Weights of a small contrastive audio-text model.
Model: log mel input, encoder arch tdnn, encoder activation leaky_relu, text encoder width 128, text encoder activation gelu.
Data: trained on read English sentences (LibriTTS-R), 15625 training examples.
Rows from block 3 of the audio encoder of a small contrastive audio-text model, named by matrix and row number. Each number is 500 + 40 x the weight over its row's rms, rounded and kept within 0 to 999. All counts start at 0. Numbers have three digits each.
After each channel's rows are labels from the 100 clips, of 14848, where the channel reaches its highest value: "strongest on" is what is common among them. Only what is clearly more common there than usual is listed. The data: read English sentences (LibriTTS-R). In brackets: how many of the 100.
# conv: pointwise conv (encoder.blocks.3.conv.weight, 128x128x1), inputs 0-127

conv.19:493500499507499502357499495498500502502500523498500499501480414623500500500500501366431500500462459500474499499306410423492501499405500500499564498501500499471502503501499500498499500501500498500496491499500496502499497500499501499466500502499500499500499506500447500499499499500499500427528502413499374500502513498501500515471506500501499499499501498657504502467501500414514496502502
strongest on: voice: male (78)

conv.79:497499500502498500502498451487509500499498499499440436500500500499500500500441525500496487381500499459500500500498632499306500412498546353522479499499503502501499500499500500511498501501500500500580482504500485500449500500606505500602501479502458501501498306500511441439499500516499494497499444499499493443499501499501501482500501493500474500500503500504501500500500498499479502500502
strongest on: the word "you" (56)

conv.81:500498499500500499500500501500499476500503455492500500498500500443500499596447546500498502499628501487388500502553495500500498501502497641504504490499499473386493500499500351498496497500499500606499494499606500501500499500656500499526499507500498500500500500498499483502500501485533500501500490372456487487494500500499472501503535500505378500499498485558499499499408500499501500497498
strongest on: the word "not" (30)

conv.106:500500500500499500546475503500500499479346499495500500499522499500511501573500500499500417501499488492500563500500499500382500502500500502500461501498500501439490498493499501500461500502558500499500440500500494499500500500546498497501500500500501499556500497500496500503507486500500499500495501500491500500501500329500500501501533291500497415500497485501665499505500500501499500363500
strongest on: the word "not" (36)

conv.55:500499501502492500499371434499491503501648501499506498493500500501499500420405499500522501480338500507500501497500624500412498385500490500499500498500496504499501501496502500500500489500500498506497498498501500502498403497501503498498497500498494498492496499385498499499501500522500500500502599498500496498547468654500500499502500500498500501500500504497490500498598500499500394500466
strongest on: voice: female (84); the word "as" (25)

conv.104:653500550500477499511499503500501462500500500393501501500498492500500501500501501500507500501500501501500499399499500495331499468473500497495499500502500512485504410469497596500500500502500501500501500501497500499500500500381469500501499478500498537506504500500497504502496500500500520499500500500502438537500479693491449499382494549502500500500504338500492513500500488500498486495497
strongest on: the word "not" (43); the word "it" (34)

conv.3:500500501501500500536488500538507501500500501502495499500500500500500510500472487503472499497500500498500501500435500500501499469500502389451468501500500500499542546500501499499500541500499497499500499497494499501501498499502507500501466466501382500358458349496562499493507500501500468501306499501495428498485499500502501495497655502667500501499500442502594500500500503503500501500503
strongest on: the word "be" (25)

conv.27:493500501506498500502500499499550521498424502702501500508503500500500618500493501500499493500500500500501418468475500501446500497500500499500521500500498500486500504500500484501500500499533500500450491500536498503499488501348503571501323505502370500500495501500563500497500500555500515500500513498497500500324501420500500500500507500503500507500495500497500507549500505514500499500500
strongest on: the word "i" (59)

conv.118:500502501468500500500500499495496490433454500501500500503501501486500500440501471499500500501414500500513500501486500501501500500501500504500501500500498518509500500500500498486500385482500499594442572501501500499501500384500500500495501500500501500501457529500499500518486500500333501502500500502321500498500500499373500678500500504500500490498497499500499510549497340500500500500500
strongest on: voice: female (82); the word "she" (40)

conv.18:496500499499500500501502500500499500495498500498500500501500500501500500500500588500408499500500500477502500637498497505415416499503500501502500502597499488500498500500500493500473496500499500504499503500495500549499457500500498500501488502496500501502411543500499507500501423485500499500500491499487435499506592502499500503499500500521332439502499500469603523357502379500508640393490
strongest on: the word "was" (60)

conv.119:500501403501502501499500463500500502494508368500493501489502499494500451499500500661555500502499499500500339500501500500500500499502501500504492500500499499504500345500501585498489377501502418500498523500496376500499499491499500659586500499486501499499499500500501464500500500500507500500500497501500501471500499500500592501498472500501500500500500498467501500500500447500500541500500
strongest on: the word "was" (77)

conv.10:500499484464479500505457499500500463500497464499497501500501501496501500500658501500500498500501314470502501500430500502504500500500497500469500500543500500546498421498502500498500383500505472504499499500669500502501444500576500503533500500500383499350499484500386501500363499499499499502500500500499493500503500500500500501500501498500498497500501489500500497499510500498493501500500
strongest on: the word "was" (82); the word "it" (34)

conv.109:500499458575500500501502500556503500498500503583494500500463500501500500500639499501488499500501500492502502500492430500500359535436503500500535500500500500500500501500500500499501529499502500372501495500501499501503488501500501507501500500482500500668500499500498500499571502501547497498500498503523500500500505500500553500500500509239499501498499501503501500500499500500495500408454
strongest on: the word "not" (46)

conv.38:516499486498481483542500500500427499496499498498504500502501500485498496500507500498500499500500495463500500500497499500499500496499500495499467501499500500500490492497500497500422500500457500502499785500499510502497500501501491499507500499500497506500600500502500464602500503500500501480501499500474494500500498700499500500501498533506500492494473472500498677456498500500500500497430
strongest on: the word "not" (36)

conv.97:500503477498500500502501309503412500500500500500503499502500504518499465500502500500471484500500500463526500509499499500301500523500501500500502500369500382500551485500500400562502500439501502500499496292504501425502499512500410501500499508501499500517500498496499499499500499500505500498500500499500502500447500500499500500500500500500500499499500502500500500500496501481500500450500
strongest on: the word "you" (33)

conv.31:500502500499500458500506450511498497466500500515500615325498499502500483500500500500500500501500514503500498499483500500500518415500500500617500500500501446614342500500500500501499500500498500500505500464504502500500509530587500468500542500502500501500503460498500499502500502501499493502476458561501499500500499500499501496515497500479500499500502500500498367597499500500289500500500
strongest on: the word "his" (28)

conv.57:500500510500499456501499501499498482500500500500500510488500502497502513500498502500500504501500506502500498496471503344500500501585492500500497500501500503500464500500500500469499500500500501500681656500534500502495504500500501496521575503633501500501500500500496500503497500487500500512500500738500500501573507501500500501504507486500499500501500501613523407500503500500524500500500
strongest on: the word "and" (62)

conv.67:498612500500500500543500500500416456500499490500500499422499500533505505441503500500483499499500593500500500501498500500499508500498498501501500395499353499500506500500500500529459488500499500480499500500500501497500523500570456439500500501501500500500501395500500500496500500483500440500500500500500493500500500500463500500500500501500359500504502501500315500500499502500500500446296
strongest on: the word "you" (41)

conv.61:502500501501495497500498500501322391499501499457500501500558500500671500501512503494500498505539457500499525502500501500615500510495489505500498500504500500509498499460501519493500500501498500498499501501500488500501499482499500457501502513500619496503496502500496508505501500498500502500500502498500510305500594500501500500494501501503501498500703497501502500500497500501506527535500
strongest on: the word "i" (66)

conv.26:500431497500497503502357499533504502501384500497472500431509504499500502500692498500504493500500447457499500501500500504567502499505498500441500498502492511502502342492498504490500477500592501501483499504504500500501459500556501532500515652510339492441500499501486500533406501500501500503500511499500500452501496499486500503500504440502499493503502494496500492500499501499502501500496
strongest on: the word "was" (66)

conv.2:603433469500497274507505500500500486501504389491501500501500501503499370499500501500500500497499501594500500498496502500499656500499499500502500498491389501500500435375472500501500501500500520500500501499502500350497501500500498500500500498501508500500498481501500538500496432500495499505500503499500439501501511500501500500502494500498500500500474507498479500500505500498468491422496
strongest on: voice: male (77)

conv.99:630537500502501658500490500490500501498474500500494420499500500498500500500461502500500459508554482501500498500513501501506499502501666500501498484518500500500799500500507501500500500503492499494594468500434469503499498499500509501500500500500500499500499500501500487488502498498500455500498500500501501500500482500502502502500515500514500496501533398501501502500497500499497501500502
strongest on: the word "you" (35); the word "it" (34)

conv.42:500381500500501556500453500500500562497500500500500500501506500501500541500500500500440499500471499500603383500481500502500502499514500477500500500500499500650500500499501494498469499499504500500426499500500453500500499430468499661500486501499502499498445502547499501599500498500500500501500519411500501500470497453500500501496500500536498502500298504497577501501500407472501500451500
strongest on: the word "was" (96)

conv.63:500506499500500501499499599497500500500500503456500500498516576499384497489498500500501483498502499500500499285433504430475500468500374491502500500488500500498501496435499501506499500500500500500500563500392501458426506498400500500499503454498499501527532375500503486501490576500490501488500500500499500500500500500499344500500499499485501445500502482498501500499498499496499501499406
strongest on: the word "not" (29)

conv.89:510507500500502500500500501500500500500500498507500433500500500500500500529498500499494499508500500500498500500459502499500403501500500515500500500501500509499497500502497500500495613500499500498431532501500501493500479490500500500452500502499502500518481500652222499498500499500592524500500500500500500500500500500499499500496500500364500502500518403498502430499500478506500500500350
strongest on: the word "i" (64)

conv.59:500533500489499503504495514499500500496482494502500499502501470500491500500495510500499439701500500503507500495501291505499501497509497491506499523611500508484500500504501499500428499501504500504500516508500372501497581495494500500502494500500446500502499504501502499499497470500496499359496502501499491500501501537501497480495505500501501498501500406500500500500500379500505649500500
strongest on: the word "said" (27)

conv.87:501500498500502604501594500501499500500457371501499424500470502500498496501500496500500469457499500500500500485501500415496500497500503498501501500499500500501561389499500499576497500453501495500500502500497700500487438498496406516500499498498498500531502496360504498501502534502499502496500500499499500500500497520500456496502333500410503498499501559499426506500499499499451471499500
strongest on: the word "the" (75)

conv.69:500443451396469498499496501501496499501500430411499497502523397501499500501528500501498499500509496500500500501502500580501579500500501501454503500500499500501500486500500498500500501472499499501495456501500500500501500501535500498501500500490501500500502502500475501587501497496502499502294508500501495471500500504365500501498536504587303499500494499500500500594500568500500501400453
strongest on: the word "she" (32)

conv.110:496500502504368501500381483606493527502454501490444499489500502501573502501401500502494486500491507500500453503500499538499501500501486499495489499500463492501507501498500418501498494370502498717499499451498651505498500498516501500500504499495504461500499499501500501499500401532500501500500505502500474499501472499420501499499500503549498482501504502463500499500616507501501500500500
strongest on: voice: female (84)

conv.20:501500530460500500500341500500500500500500420500500500467580454502486525500500501499500497524500502503500497498500500499498546501500572470499484371500501501499500500256498501352415494502546500500499503500501469496500499498485499509500501505499503500500499498515499498500452503500500634499521551500501500485502501500500497500500500420500584501499500503498501500570497500500501504498501
strongest on: the word "and" (68)

conv.62:500500608500501528501499499506536501498500500500502473502353500476348501500492500500499500502499509500500439500501500482500450502500516500499500500500499500500500500500499499500500501499501500503502501505500500498500445475500500561500500504499498500502500501501500500500498362499500500497500510500446503431244502492499500500500500500500501500499499497500500501495500458516501498500689
strongest on: the word "i" (63)

conv.86:500502505396496499524500639497624505497496503502500502497501500499501502500500500501498503500500500501501501502376501501505500501501399500500562500504500631503495503500506501499496500499500500500494500537493552504467501500417502497423504500508504622498498500500504503500502500501497600429497500507498498503284502500500476500499500498503518503501500499483490500587432441501500500503503
strongest on: voice: female (89); the word "he" (59)

conv.96:500524500500501495499500500502500501397500500500499502500500376477500499473501520500500509499500500407500500502500499500501503500501500500500441502500499499529496457500500500497501500500501500499500499500485500500503500474501500499500501480440501500500500500500500486562500507475501500500172463501413500500445500500502500499503482500500500500500499500500500501500499500500320500501500
strongest on: the word "was" (89)

conv.28:501501495575500538500503500501399501500500460488498504501499502500420498502501500500504500498500578500638500498492500401500500409573514500501501500500456502500500500501500500501559475500500397500515505501501500408499501500461485500500500458500501500499503506501509500500500501501345500500500500562501500482501500499502499500506501500500500481498482500298500502499501500358502499500391
strongest on: the word "of" (53)

conv.93:502448500501501499554499511499650502501369501503500500499501544500502501500499499371505500500497499499500500468500501501501500500500501495499528500496513499500497501500536501414501499500583499585498493499505496499501499500379500500473386501493500499495500500507500500500484500511500517499501500225500503500493500430500501519499500541501500502499499500499500435513499501500498500501502
strongest on: voice: female (80); the word "he" (67)

conv.83:500501500500501500502500500500499501499497500501500491500501496506651499500501500500505497499541416499500555501531499500500500516500501500501456365313500497447500500393499533503499659500501499377612500500502500502502500502567500501500502503501506495552500501496500500363497499465500500495500500500500504499462504434499494493397500466501501500500500504500499489500498500499498500500500
strongest on: the word "you" (42)

conv.123:416500498499500493507497498497497434510500500496500500500500500518500504499500502499638483363502497503503504500504502499500501499506499500500501500500642502499499499499500500500500503505501502500500530499500500500500505500500499524506501494656502500500500478498500500498500500502418500504496500500499534503591500500500501502500503495500494496500522501800501500501504500494466500500500
strongest on: voice: male (77)

conv.17:500498501499511720500500500500500500490498495500500499499500500584496500506543500476500500503471500498513499500501492500489500505506491500501452500499500500500495409502497500547497500500501500500415503501548500499501500499497477501257500501500500500504501506501500500474500452500501500481500501502497654500646500500414498500490500481499507503500498506429467500500500500500500500501501
strongest on: the word "was" (49)

conv.91:500501439500500500500530502515505503500500501500499500500500500500500212500501560500501500501500500468500500500354500498500498501405508501499521500500502501500500503501500385499522502500498499500498492501505500500502500501499513500465501302500500504500500489500498501500500529501500502479500452499500472500500501499468503500501502500500500500499500490499502409499532500501481500500393
strongest on: voice: female (80)

conv.25:500500501499503443500499500500499500501503497423514499499499500495466503497500500499500501474499501500500488501500499499500594500499501500499500495411345513499502409500497500500358489501500500500500525500486500496500500500468500490495499500496502500502505501501499500725500502500465501500501499500501445500497500498500340627524499500500500500500501500493390500499499500500501501488390
strongest on: the word "she" (33)

conv.50:504500500500503500543501500502500505500501501490467500393501500501496506504498500497500500500500506450500500499500500495415426430500501500499500500499500500499398501500500299502500500500500399501500500500502500487500501448498500518490395494495473510500500457502500489482500499563497500501504401500500500500500499500502499469317500500500500500463500439500500503499528501500306499500500
strongest on: the word "i" (48)

conv.75:500493493502501499500501500500523504500498501500497500384501500495500500500500502499501500500500475481500500500413463501499499498500501502493500503501500500500344500499599385498492500500575443513335499499513500501501500498500520499501510499495501561499435505499493501500504500500500518499500500478468441500494497500508501502421500500501500378497500392500526500500502497502476499279501
strongest on: the word "i" (57)

conv.32:497500500606501489500500435458501570500500500501345501494500500500500504500500500548471500499500495495501500558502500500500500494500499500499475502691311503508500500500498499500435470501500443500499502500500507639501500497524500500546380499500499444500500501500501499500500499525591500585500499500457502498500498500500601501500500488500501501500500499491500500495493500504502549500501
strongest on: the word "what" (26)

conv.114:511500500500500505500500432500504503410495501501499500502501500500511500503511499476500499502501463500672500496500500508501488498502439715500500500500500499500500503501532501499540500500498373500475500500500518500500499497500503502369714511500587501504500552500493505496503500500500551500499502501500500498545504500501489579503545501500508498499501500503501500500499498503562500502502
strongest on: the word "i" (45)