config.toml
model = "contrastive audio-text model"
dataset = "read English sentences (LibriTTS-R)"
train_examples = 15625
gain_aug_db = 6
noise_aug = 0.01
time_shift_ms = 100
n_mels = 64
hop_length = 160
input = "log_mel"
spec_augment = false
win_length = 400
tokenizer = "word"
vocab_size = 8027
loss = "softmax"
embed_dim = 384
encoder_arch = "tdnn"
encoder_norm = "batchnorm"
encoder_activation = "leaky_relu"
encoder_depths = [10]
encoder_kernel_size = 3
encoder_stem = "single"
encoder_widths = [128]
text_encoder_causal = false
text_encoder_width = 128
text_encoder_layers = 7
text_encoder_norm = "rmsnorm"
text_encoder_norm_position = "sandwich"
text_encoder_activation = "gelu"
text_encoder_mlp_ratio = 4
text_encoder_head_dim = 32
text_encoder_fused_qkv = false
text_encoder_bias = "all"
text_encoder_qk_norm = false
text_encoder_layer_scale_init = 0.1
text_encoder_parallel_block = false
text_encoder_inner_norm = false
text_encoder_positions = "learned"
init = "xavier_uniform"
optimizer = "adamw"
lr = 0.0021
beta1 = 0.9
beta2 = 0.95
eps = 1e-10
gradient_noise = 0.3
l1_shrink = 0.03
steps = 9100
batch_size = 256
epochs = 149.1
lr_schedule = "cosine"
final_lr_fraction = 0
warmup_steps = 910
weight_decay = 0.0
Rows from block 4 of the audio encoder, named by matrix and row number. Each number is 128 + 24 x the weight over its row's rms, rounded and kept within 0 to 255. All counts start at 0. Numbers have three digits each. After the name is the row's rms in percent of the matrix's.
# conv: width-3 conv, dilation 3 (encoder.blocks.4.conv.weight, 128x128x3), inputs 64-127, a 3 kernel for each
conv.90 119:113120128128128135128128125128219127128127127128127128128128128239255128167222128145128077083128130128110127129067128134128128128128130129128128128127129124128128128128131131129128128146128128127128128122128127134141128089128128128128128129128128128128128128128128100128128131129128111116128128127128128128128128127128128142128128126128121128129097130128128128127128129144135012128127111128129128128129108128128134159128128128129140128128128128127125128128138129128129128128128130128127128127127129118128128040128095130129128123129128128120129106124128131162126109129128128130
conv.91 096:097128127128128128126128128128128128128128107128128128152089130128127128095128128128137166126127097127128128129131194130125128162128126130128125129030129127128128130000128066125112129107127128135203103128125030128128137174114129128128129130127128131128128128142045128129128128128131128128127128122128136130181127127127128128115127182127127127110130126135128128129111129128128139147125128128128114128127127124128129129128159048128128127129122152128144126112127128128130127128129129140128130128128128128128128128138128128128131127125123126128129129132099128125129127167129129128
conv.92 111:128128128120128124128128086128128127128128116128128097128128128130128128128127128128128130128165128128128128126128128128127128125128128131128104128128128128131128127128128132128126128130128127128128122128128128128129128118128123126128128128110128128127131128127127103128128128096171128180128128064130128108128128128130128128119124126128182128128202129128127128126128128128169128130129121128128124128115128128092101129128127128232057128128128129122032160093109128128126132183128128128126129128129128144127125128128129119126129128122127128129128128107127128110125000128128129128
conv.93 106:122126128129128135128128128128249127128128128128125129128176188136189128129255128137128128123128156127128128128128128127129127128130130128128128128128128125127124127127129137128128079128128128127128128080128140128131129128127126128128128127127128000128128128128075128128128128128128128136128000128151111115127128126124128128128128128128127100129128129127128131128128128143128072130128128128116128129128126147128135128128126128127128152063128130109131127127128128128105128159123128130128128128156128129123091128148128128128128127130128128128125128106128128128129147128127070128
conv.94 084:128129123128131119129128128128128127128128128129128089127125255154128127144128128128127129126078127126100134128253106126126185102133126132128128127128134128120126126128130140127135125128128128131093129128128128126129124128130128127130131120112128129120127126066123126127128133134128128130130129129133138064130129128134106130139134131128129121121129128127082139128128128128128135128128130129128127130101129131128130135131044128128111128132120129119111128128142128128119146128124129141128127137137137130127091128130128131050129128129116132128126128128135128114115128126128128129
conv.95 096:129129124128129128128128128142129131094128128127128130167128148129128128135128131128137128128110128104127127131133128132097131124123094122130125130127127128091143255122130129128131128057117128127130129127111128025129059134128129128128127128128106126128128132113129128130128128128130132128127128128124127128126129126127129128152128151129130128128128130129128128255127093128125115079127128126133122128127128129126125128128128139120116127128164127128124131046128152128131132095128128128186205128128131130128128128116128123128127128128128127122133129132161128158129129128127124223
conv.96 088:123126127128127255128136128059128133127128127128156128128128130106130128128128128128128128128129133195127126127179126127066099151124029127112132128136126149123128127128192171128147111130128128137128122127084130128173111048129126128101000166128129128107126090127126128116128128128138132128129161128113128128019128128128128134151147128130128128126131128127127128128128128129132129142124127129128128131129128127128129127128128129096128128129128133128127137130095131135128129128128128131128129214124131164127127125128015129128128128129128128129128128128126130128080128128132129128
conv.97 097:135128132140128092191030119133130128128000124128128123057127128126128105128127128128128131128127129128128145159128155128133128119128131188131125128127100129129140109134125129131127125128128129128128131128128122128127126128127127128129128125128129128175125128144132128128128132126128125128128128128132129128128044128128129112128120129127110128127128128128128128128173133128128129132128128128086127129128009129144128128128128128131128128128128137129126107125128161128128128128122250128126126083128128087127129128127128128128148128126126131131255128177128092128128133128129127129
conv.98 080:145060092135127128128127119130107128128038125129041126124127073127121128123128128113130129135125128128128128096132128128128125128137131136135132086107128133129255211124124125128128127128136128008128128128128128128129128129128102128128128128110129150128126128132128126149131127128128255130135130128125130128127129128128122138125119117139128128186127127128129128129131130128128152127131127127129127120127129127128128092126128136060128133129128128131128092128115121126163127019130128166123128138133135134129128127131089128128127128127129084172128142127178128128129127121127132127
conv.99 103:128125127090121127128128127128050129128128128128131127128129127128128128128128126115128128128128128132127127127126129128000128128128155127128128113189128128128127172130127128128126128128128127255128128123127126125128100128128127125128129121128128128128128128129127127128136125128128125128142127127127127131128108128128119129128128123129128126255128128128128128126128128128127128104141127128082128130128128128128128128128129095127128128078128127121128129141083127127128073127127157134131128128127214018128128129128128129127120199125128128127127130122212126128133135075128128130
conv.100 089:127129128128129129135128128130129129133128128129128128000132128129128118128132124190128128128149129126135199128123136130128127128125168130128126128128128132129127127135128128128129128126128127129128129124172124128135128128163132127158124128110127126130130127171128128128124104130217121128127128128126129128125127121128128126122126126128127127131119130128128127128128197145126127133128136127098035128128040120128164170132118124118130127129143127130128128128128128127056128127128165236126128130071127128126127127173126125126128079128128127127129143128050122128109128125119126148
conv.101 101:128129128128131228025128128128128128129128129045128128128128020158129128155128128130128128130126128116128128127128125127128128123128128029129150128145128128128127129128128128130128128128129033127128128128128127122134127127127127068108128000000127128127128130127125128129128129128128129128117128134128128128130100128128129180128128125128128128128123128128128083128128127127128128126128128129034060128131128127103128128126128128093127127129142128114128126126090127124128131128128118128128105128205128121130122128144129129055122048079128129131128129128134128128128128131127128145
conv.102 127:128132128128128128109132128128128128128128128105148128129128128127128128128128128128128128129128128129129131121128153126125079129130127128132128128171128128128128018128127129128128081128130058128128128128128100128128062130129128128128039129128000129133089129129100166128126128132054128128000129128126128127058128128127127128133132131128131129131129128129128128033128131128128128128130131128129128115128129129129129125126128127128128096131128128120128066128129128128128128131128128128128128128145128112130033129128117119130128131129124127130125127057126128128123128128000131128
conv.103 091:119168127128127128128128128115128128054128128128128128057216128129128128128128128128130128128128128106133128128128129128125000118128127123129129128156128128128128117128128130128190128000065117128097110131128128121127123128129128128126128127128128128127064178128126128128128130130128128128112128127127128127128127128107127128130127128108129103128128121098128128127126128129128126127133128128128128129129128129128127133128129123124128128128128128128128129055128129128129128150131128128129128128127128127112127129128136128128128128129129112129128128125130127128109128129112128130
conv.104 108:134135128130130128128129128149146130128162128129129125128180128131129129128127131128128145127116092127129128127128128128132128126128087128128228129128128050128128128128125125130128128128126146128102128127043128126128130128127126128125161128128128128128128128129128128127128139128128127146129128128127137130129129127128126125126128115128128128128129129128129128130129119128128135124129127129128129131128108127128128128125128128128000255128129128127127126127128129129127127128128128128129128101128128128127126128125255129128127128127127128129128128255128129129128198128153128123
conv.105 098:128129125129128128128096128129126128128128127130128128184126128128128125128165127128132000126128128128073128128225098128127127128127128128129128129128128126128132128037218128128128128127127129130128126128129128203128127158128135128128129128128128128109128128128125123128128130127128128130128008128136157128126128128119129127126123126128128094127127121127129129134089133133128123129128128128128128128124128128128128140122128128128127128126127130129128128128126128128128128183128130128128193127136123128105127128129128128128128128128127128128129129055128116128129128048127127128
conv.106 100:129100130131128128176100129128158128128128127202128126128128128100128121064128127128161075073128130128129127130128194127061128127129129129127096128129128127126128127128128128127128131128063128128128126128128128255128126135129024132128130130128128127128085128129127128129146128129064128128129127128051195044128127128146128128128140128079128128128127128128126127127128127128128115128126042129129128032128128122128128129130137104140128130128129128127130129121128126127128128127128129128128129107132128128128127128128128128128127123128127128128129128128124127128112128127077128128
conv.107 100:128129126128127127128188134128129185126243128127136172128128128128127128128128127137127128128128129128128155127128128128105128128127129111128131127248081123128128134128135118128129130128128127128136128128128127128128128128128127091128128128128119128128128128128128128129128128126128051001127128128126128197129128000128190133129131148127128128133129128128020129131128127128015128037128128128128104130128074128066200128128123128128128127128128135127127128128128145150128128128088128128201134132128128128194128128128128128128129128128129128106128128128137128124156129128126128128
conv.108 112:129128127128128127005174128053128128128127128127128128178128129131138115128128116128128128142131128126128128127126128128128128128100128128128125128128128128128039128127129071157122127129128127128129128128128127128157128129128128125127128128128128128133127128128128053128117128128128128128127128129128128128128128128128128128128178128128090127125124129128128128128087127127128121128128115128122129112128128128128128128128124128128126000127128206128128019159135189130124129139057128128129128128149178128129128122128128128128128128128118128096128129128101128128129128128129128130
conv.109 100:128131125113091128129128128127127128132128128126128128126128125079074128128128041125152118129130124128140106128130127121128055127128130127129128128128127129128125050202088128128130127128128132128107124128128123128128127128129099129109129128212128129129128130091127128005128127128175129128129128200131113125141128130128128125130130129128128128135129130128129130126180083128129126125177128165128130148128128128128126151128128128066128129070133130128161133128131129128128129128129182125128155125128129121128127152114128128130132145128091244125126133128138132130128131113130120128
conv.110 092:131128131133127128129128128129128195000125200128128127125122129128128128127130128123128126128087130094128124128128126128128128125128128104126203128202128127125128127127129128128133128136128127130126128128128127129124127128128128128127129128128114128128128128128127128128130094128127129092129128128127128128129108128128128194131133106127100119129088122128000077128128128128137128105178128132021012129128127120129129128127128128128127120128128129127127128129126129128128128129128129128127128234128131128035128128128133130059126128128127083128128127128132119103129129068128128128
conv.111 097:130058128128130231126128130127113128077114129128129128128129128130129129128125119123128128128127129128128166128128128132133128128255168129096128128129128130123201129130128126127129128129127128132128128248133126128128128128125128102127128007128128128129128128129129139132129047129195130128127127127128030128136125128127094104127127129131130126128140127128127127128127128127132128128128131129039127172129119126128128128076128130126129128130129130129128127128088128119128079123119147063124128130128127127127128255134126128097061138127127127130128018104128091128128127128128127128
conv.112 119:128249125128050128127125128128001127127128128128127119129128149062106128128124128128128126128128128129149128128130108128135128128128121130128128032023128129128128128129127128128128128093128131126128127128130128127128127128128128255128128128128128128087129127110128130128128128128126129128128128128134120128128128128127128129129128192128128128126128128128128128128127019124184103128172128120129128126126141127239118128128127128128128128058129128128127127129129128124128128078128126127128127040129128128128128128105125129128036133128128128128128129128123123129134129128128120128
conv.113 090:128129130078094128128129128131129063139129126129092122128128130063078082133128128129127125128128127144134127128130128124128128128142128129128128129091012128126127128128125128128125128129125134065092108131139130128127128111129130128127000127129128128129128128128127157129000128131125127128128123128130131129124122128129131118120125128120126129085133088047129128128128128110127150134129128037127128119123128128148126130128173106122129123129129128127129127128098128129128128041128147128138122128127128122128128128128131120128128128030159128128149128131060097119128128129128128129
conv.114 101:127127129127128128128128129025122127127128128128128130128130128121127127128127176128128125060097128255131105128128128129128128131124123124127000128126130131128128128100128104128113131128164129134129128128128128182129128130132128128128068143128128128126128128126255129127116129132128128127121127129130147107120128128127129128128128127062128140119128148127087127116100125128128128164123128042127117114129128128131128158125132124176107000128128128127129135132128056127133128128132128132128135125165128129128195122128129128128128128129111128068133128065129128130115128129128131128
conv.115 092:127128116129128126129128128041126122129128128129128151128128132128127119130128128238127126077128127171128128162125128124128129198127126163128129128130155128127128177131127127125129128128127135128135128128128128128128128087128119128128121158130129126128128117128128065128135127128128128124128169128110127128127129128126127176125129128129124130130128126128129129126131121127126128148128128127128128127126126128128138128128127127120129111128128230128088125127127128128128129124128126128128128129128127128128212129127125132124255127128128128128128129128127128128127122132116127132
conv.116 097:128127127128128123129129124128096130255128129128129128129128128128036128127125128127128128128129131130128128126127128114082126132127124128128120161128128128129127128128129231128126002127140054129130128128125129129128108066128127127126128128128128128128127082128128128126128127128120127128129142128128129126118128128128129129136135127128126126128128131128128128129129126123126160127126128128127131128128129128132194120129129130128128128128128099127128129130172128129128238032128126128128128160128129201129128128126122128130126002138130126130128127127129130134123126121128128128
conv.117 111:129127129130128128128043128128127129126128126128050128129145128131127128128136128182129135127127128128072128130128128126128127127127126128138129129128128124116125000100129121128128128128128130058128128071127217128128130153131128077128128130128129096120128128128013128128150128128129101128128122128171126093128128127037210135179027128129142128127127129128127128127076131128128128124123121128188127128125126128127127128128128156127129129127128128129128131124128129128129128128127128128109128128128130128132163094128139128122097152128128044128128130129132109128132133128129129130
conv.118 091:143128125127127127128128128132125128128125124126125128153082128127128046126121128156096128144126128128125127119038119129124128099128129128148129121130132133125124130126127130097129129125235102066127089128142128000129131128131128133130125128129128128125127127126128128142128105128146110128128128137140126092128131129129125128153066129128128122127127128136130119132127126130128130133124128132133126142129128128126128133105134128128116121127122128128128128087209124042125124074128127128124128124138122128129128127134126126128129123124128116128182129127123126128128106123127102109
conv.119 084:127125133129128132128125129160128129128128128134066129114126175128089128178128128127129126106181128130124132120127130125126128092128129128128107131125134128139141128123128128131127133110084128126128128128128128151128129128135108128128128129128128128127128129128128128128128128129128128128131130128128128126127128128128144128133140127127127139032127128126168127081130129182128129130130134106127128131130128128137142129128128128128128127129128127128130133130128128128126128120180127128128128120133128051164128128128130127127133129131129128128127127128128127148127128128103128127
conv.120 096:126126128129128128128128127145128128059128128128128126124129127131128129129128128128128129128128125127128080128128129128128123128128128128128128017128129021161123125129128128132129128169041127173129128117127128131112102128126127128128128127129128128132131128127114093124128124129128128128128128128129128128106127128130128136128130128128130128128128128128128128197128128128128059124144126104087128100128131109128128125145128128127129135100129128128128127128099030128125125128116128129128128197128040128128128129127103128128087128128049121123109138071126129129128129130128121132
conv.121 097:128128127095133126094128129129128134128129128120128130127128128128128128128127128128126127128128070129128133128127132127128128126111130095129127129150129079126128129059128128129128134130127129128130129128004128128094128157130127120128155128128123128131128128128047128128129137132128134128129088128077128130235129130126128128120125130196150131122121128129126124168121122128128138066128151128128128128129128130128128127128128124157121128128125127131128131128130128128146128173142098128128128129129248128131141128128255129127134163129128128127128128138126128128168230128128128128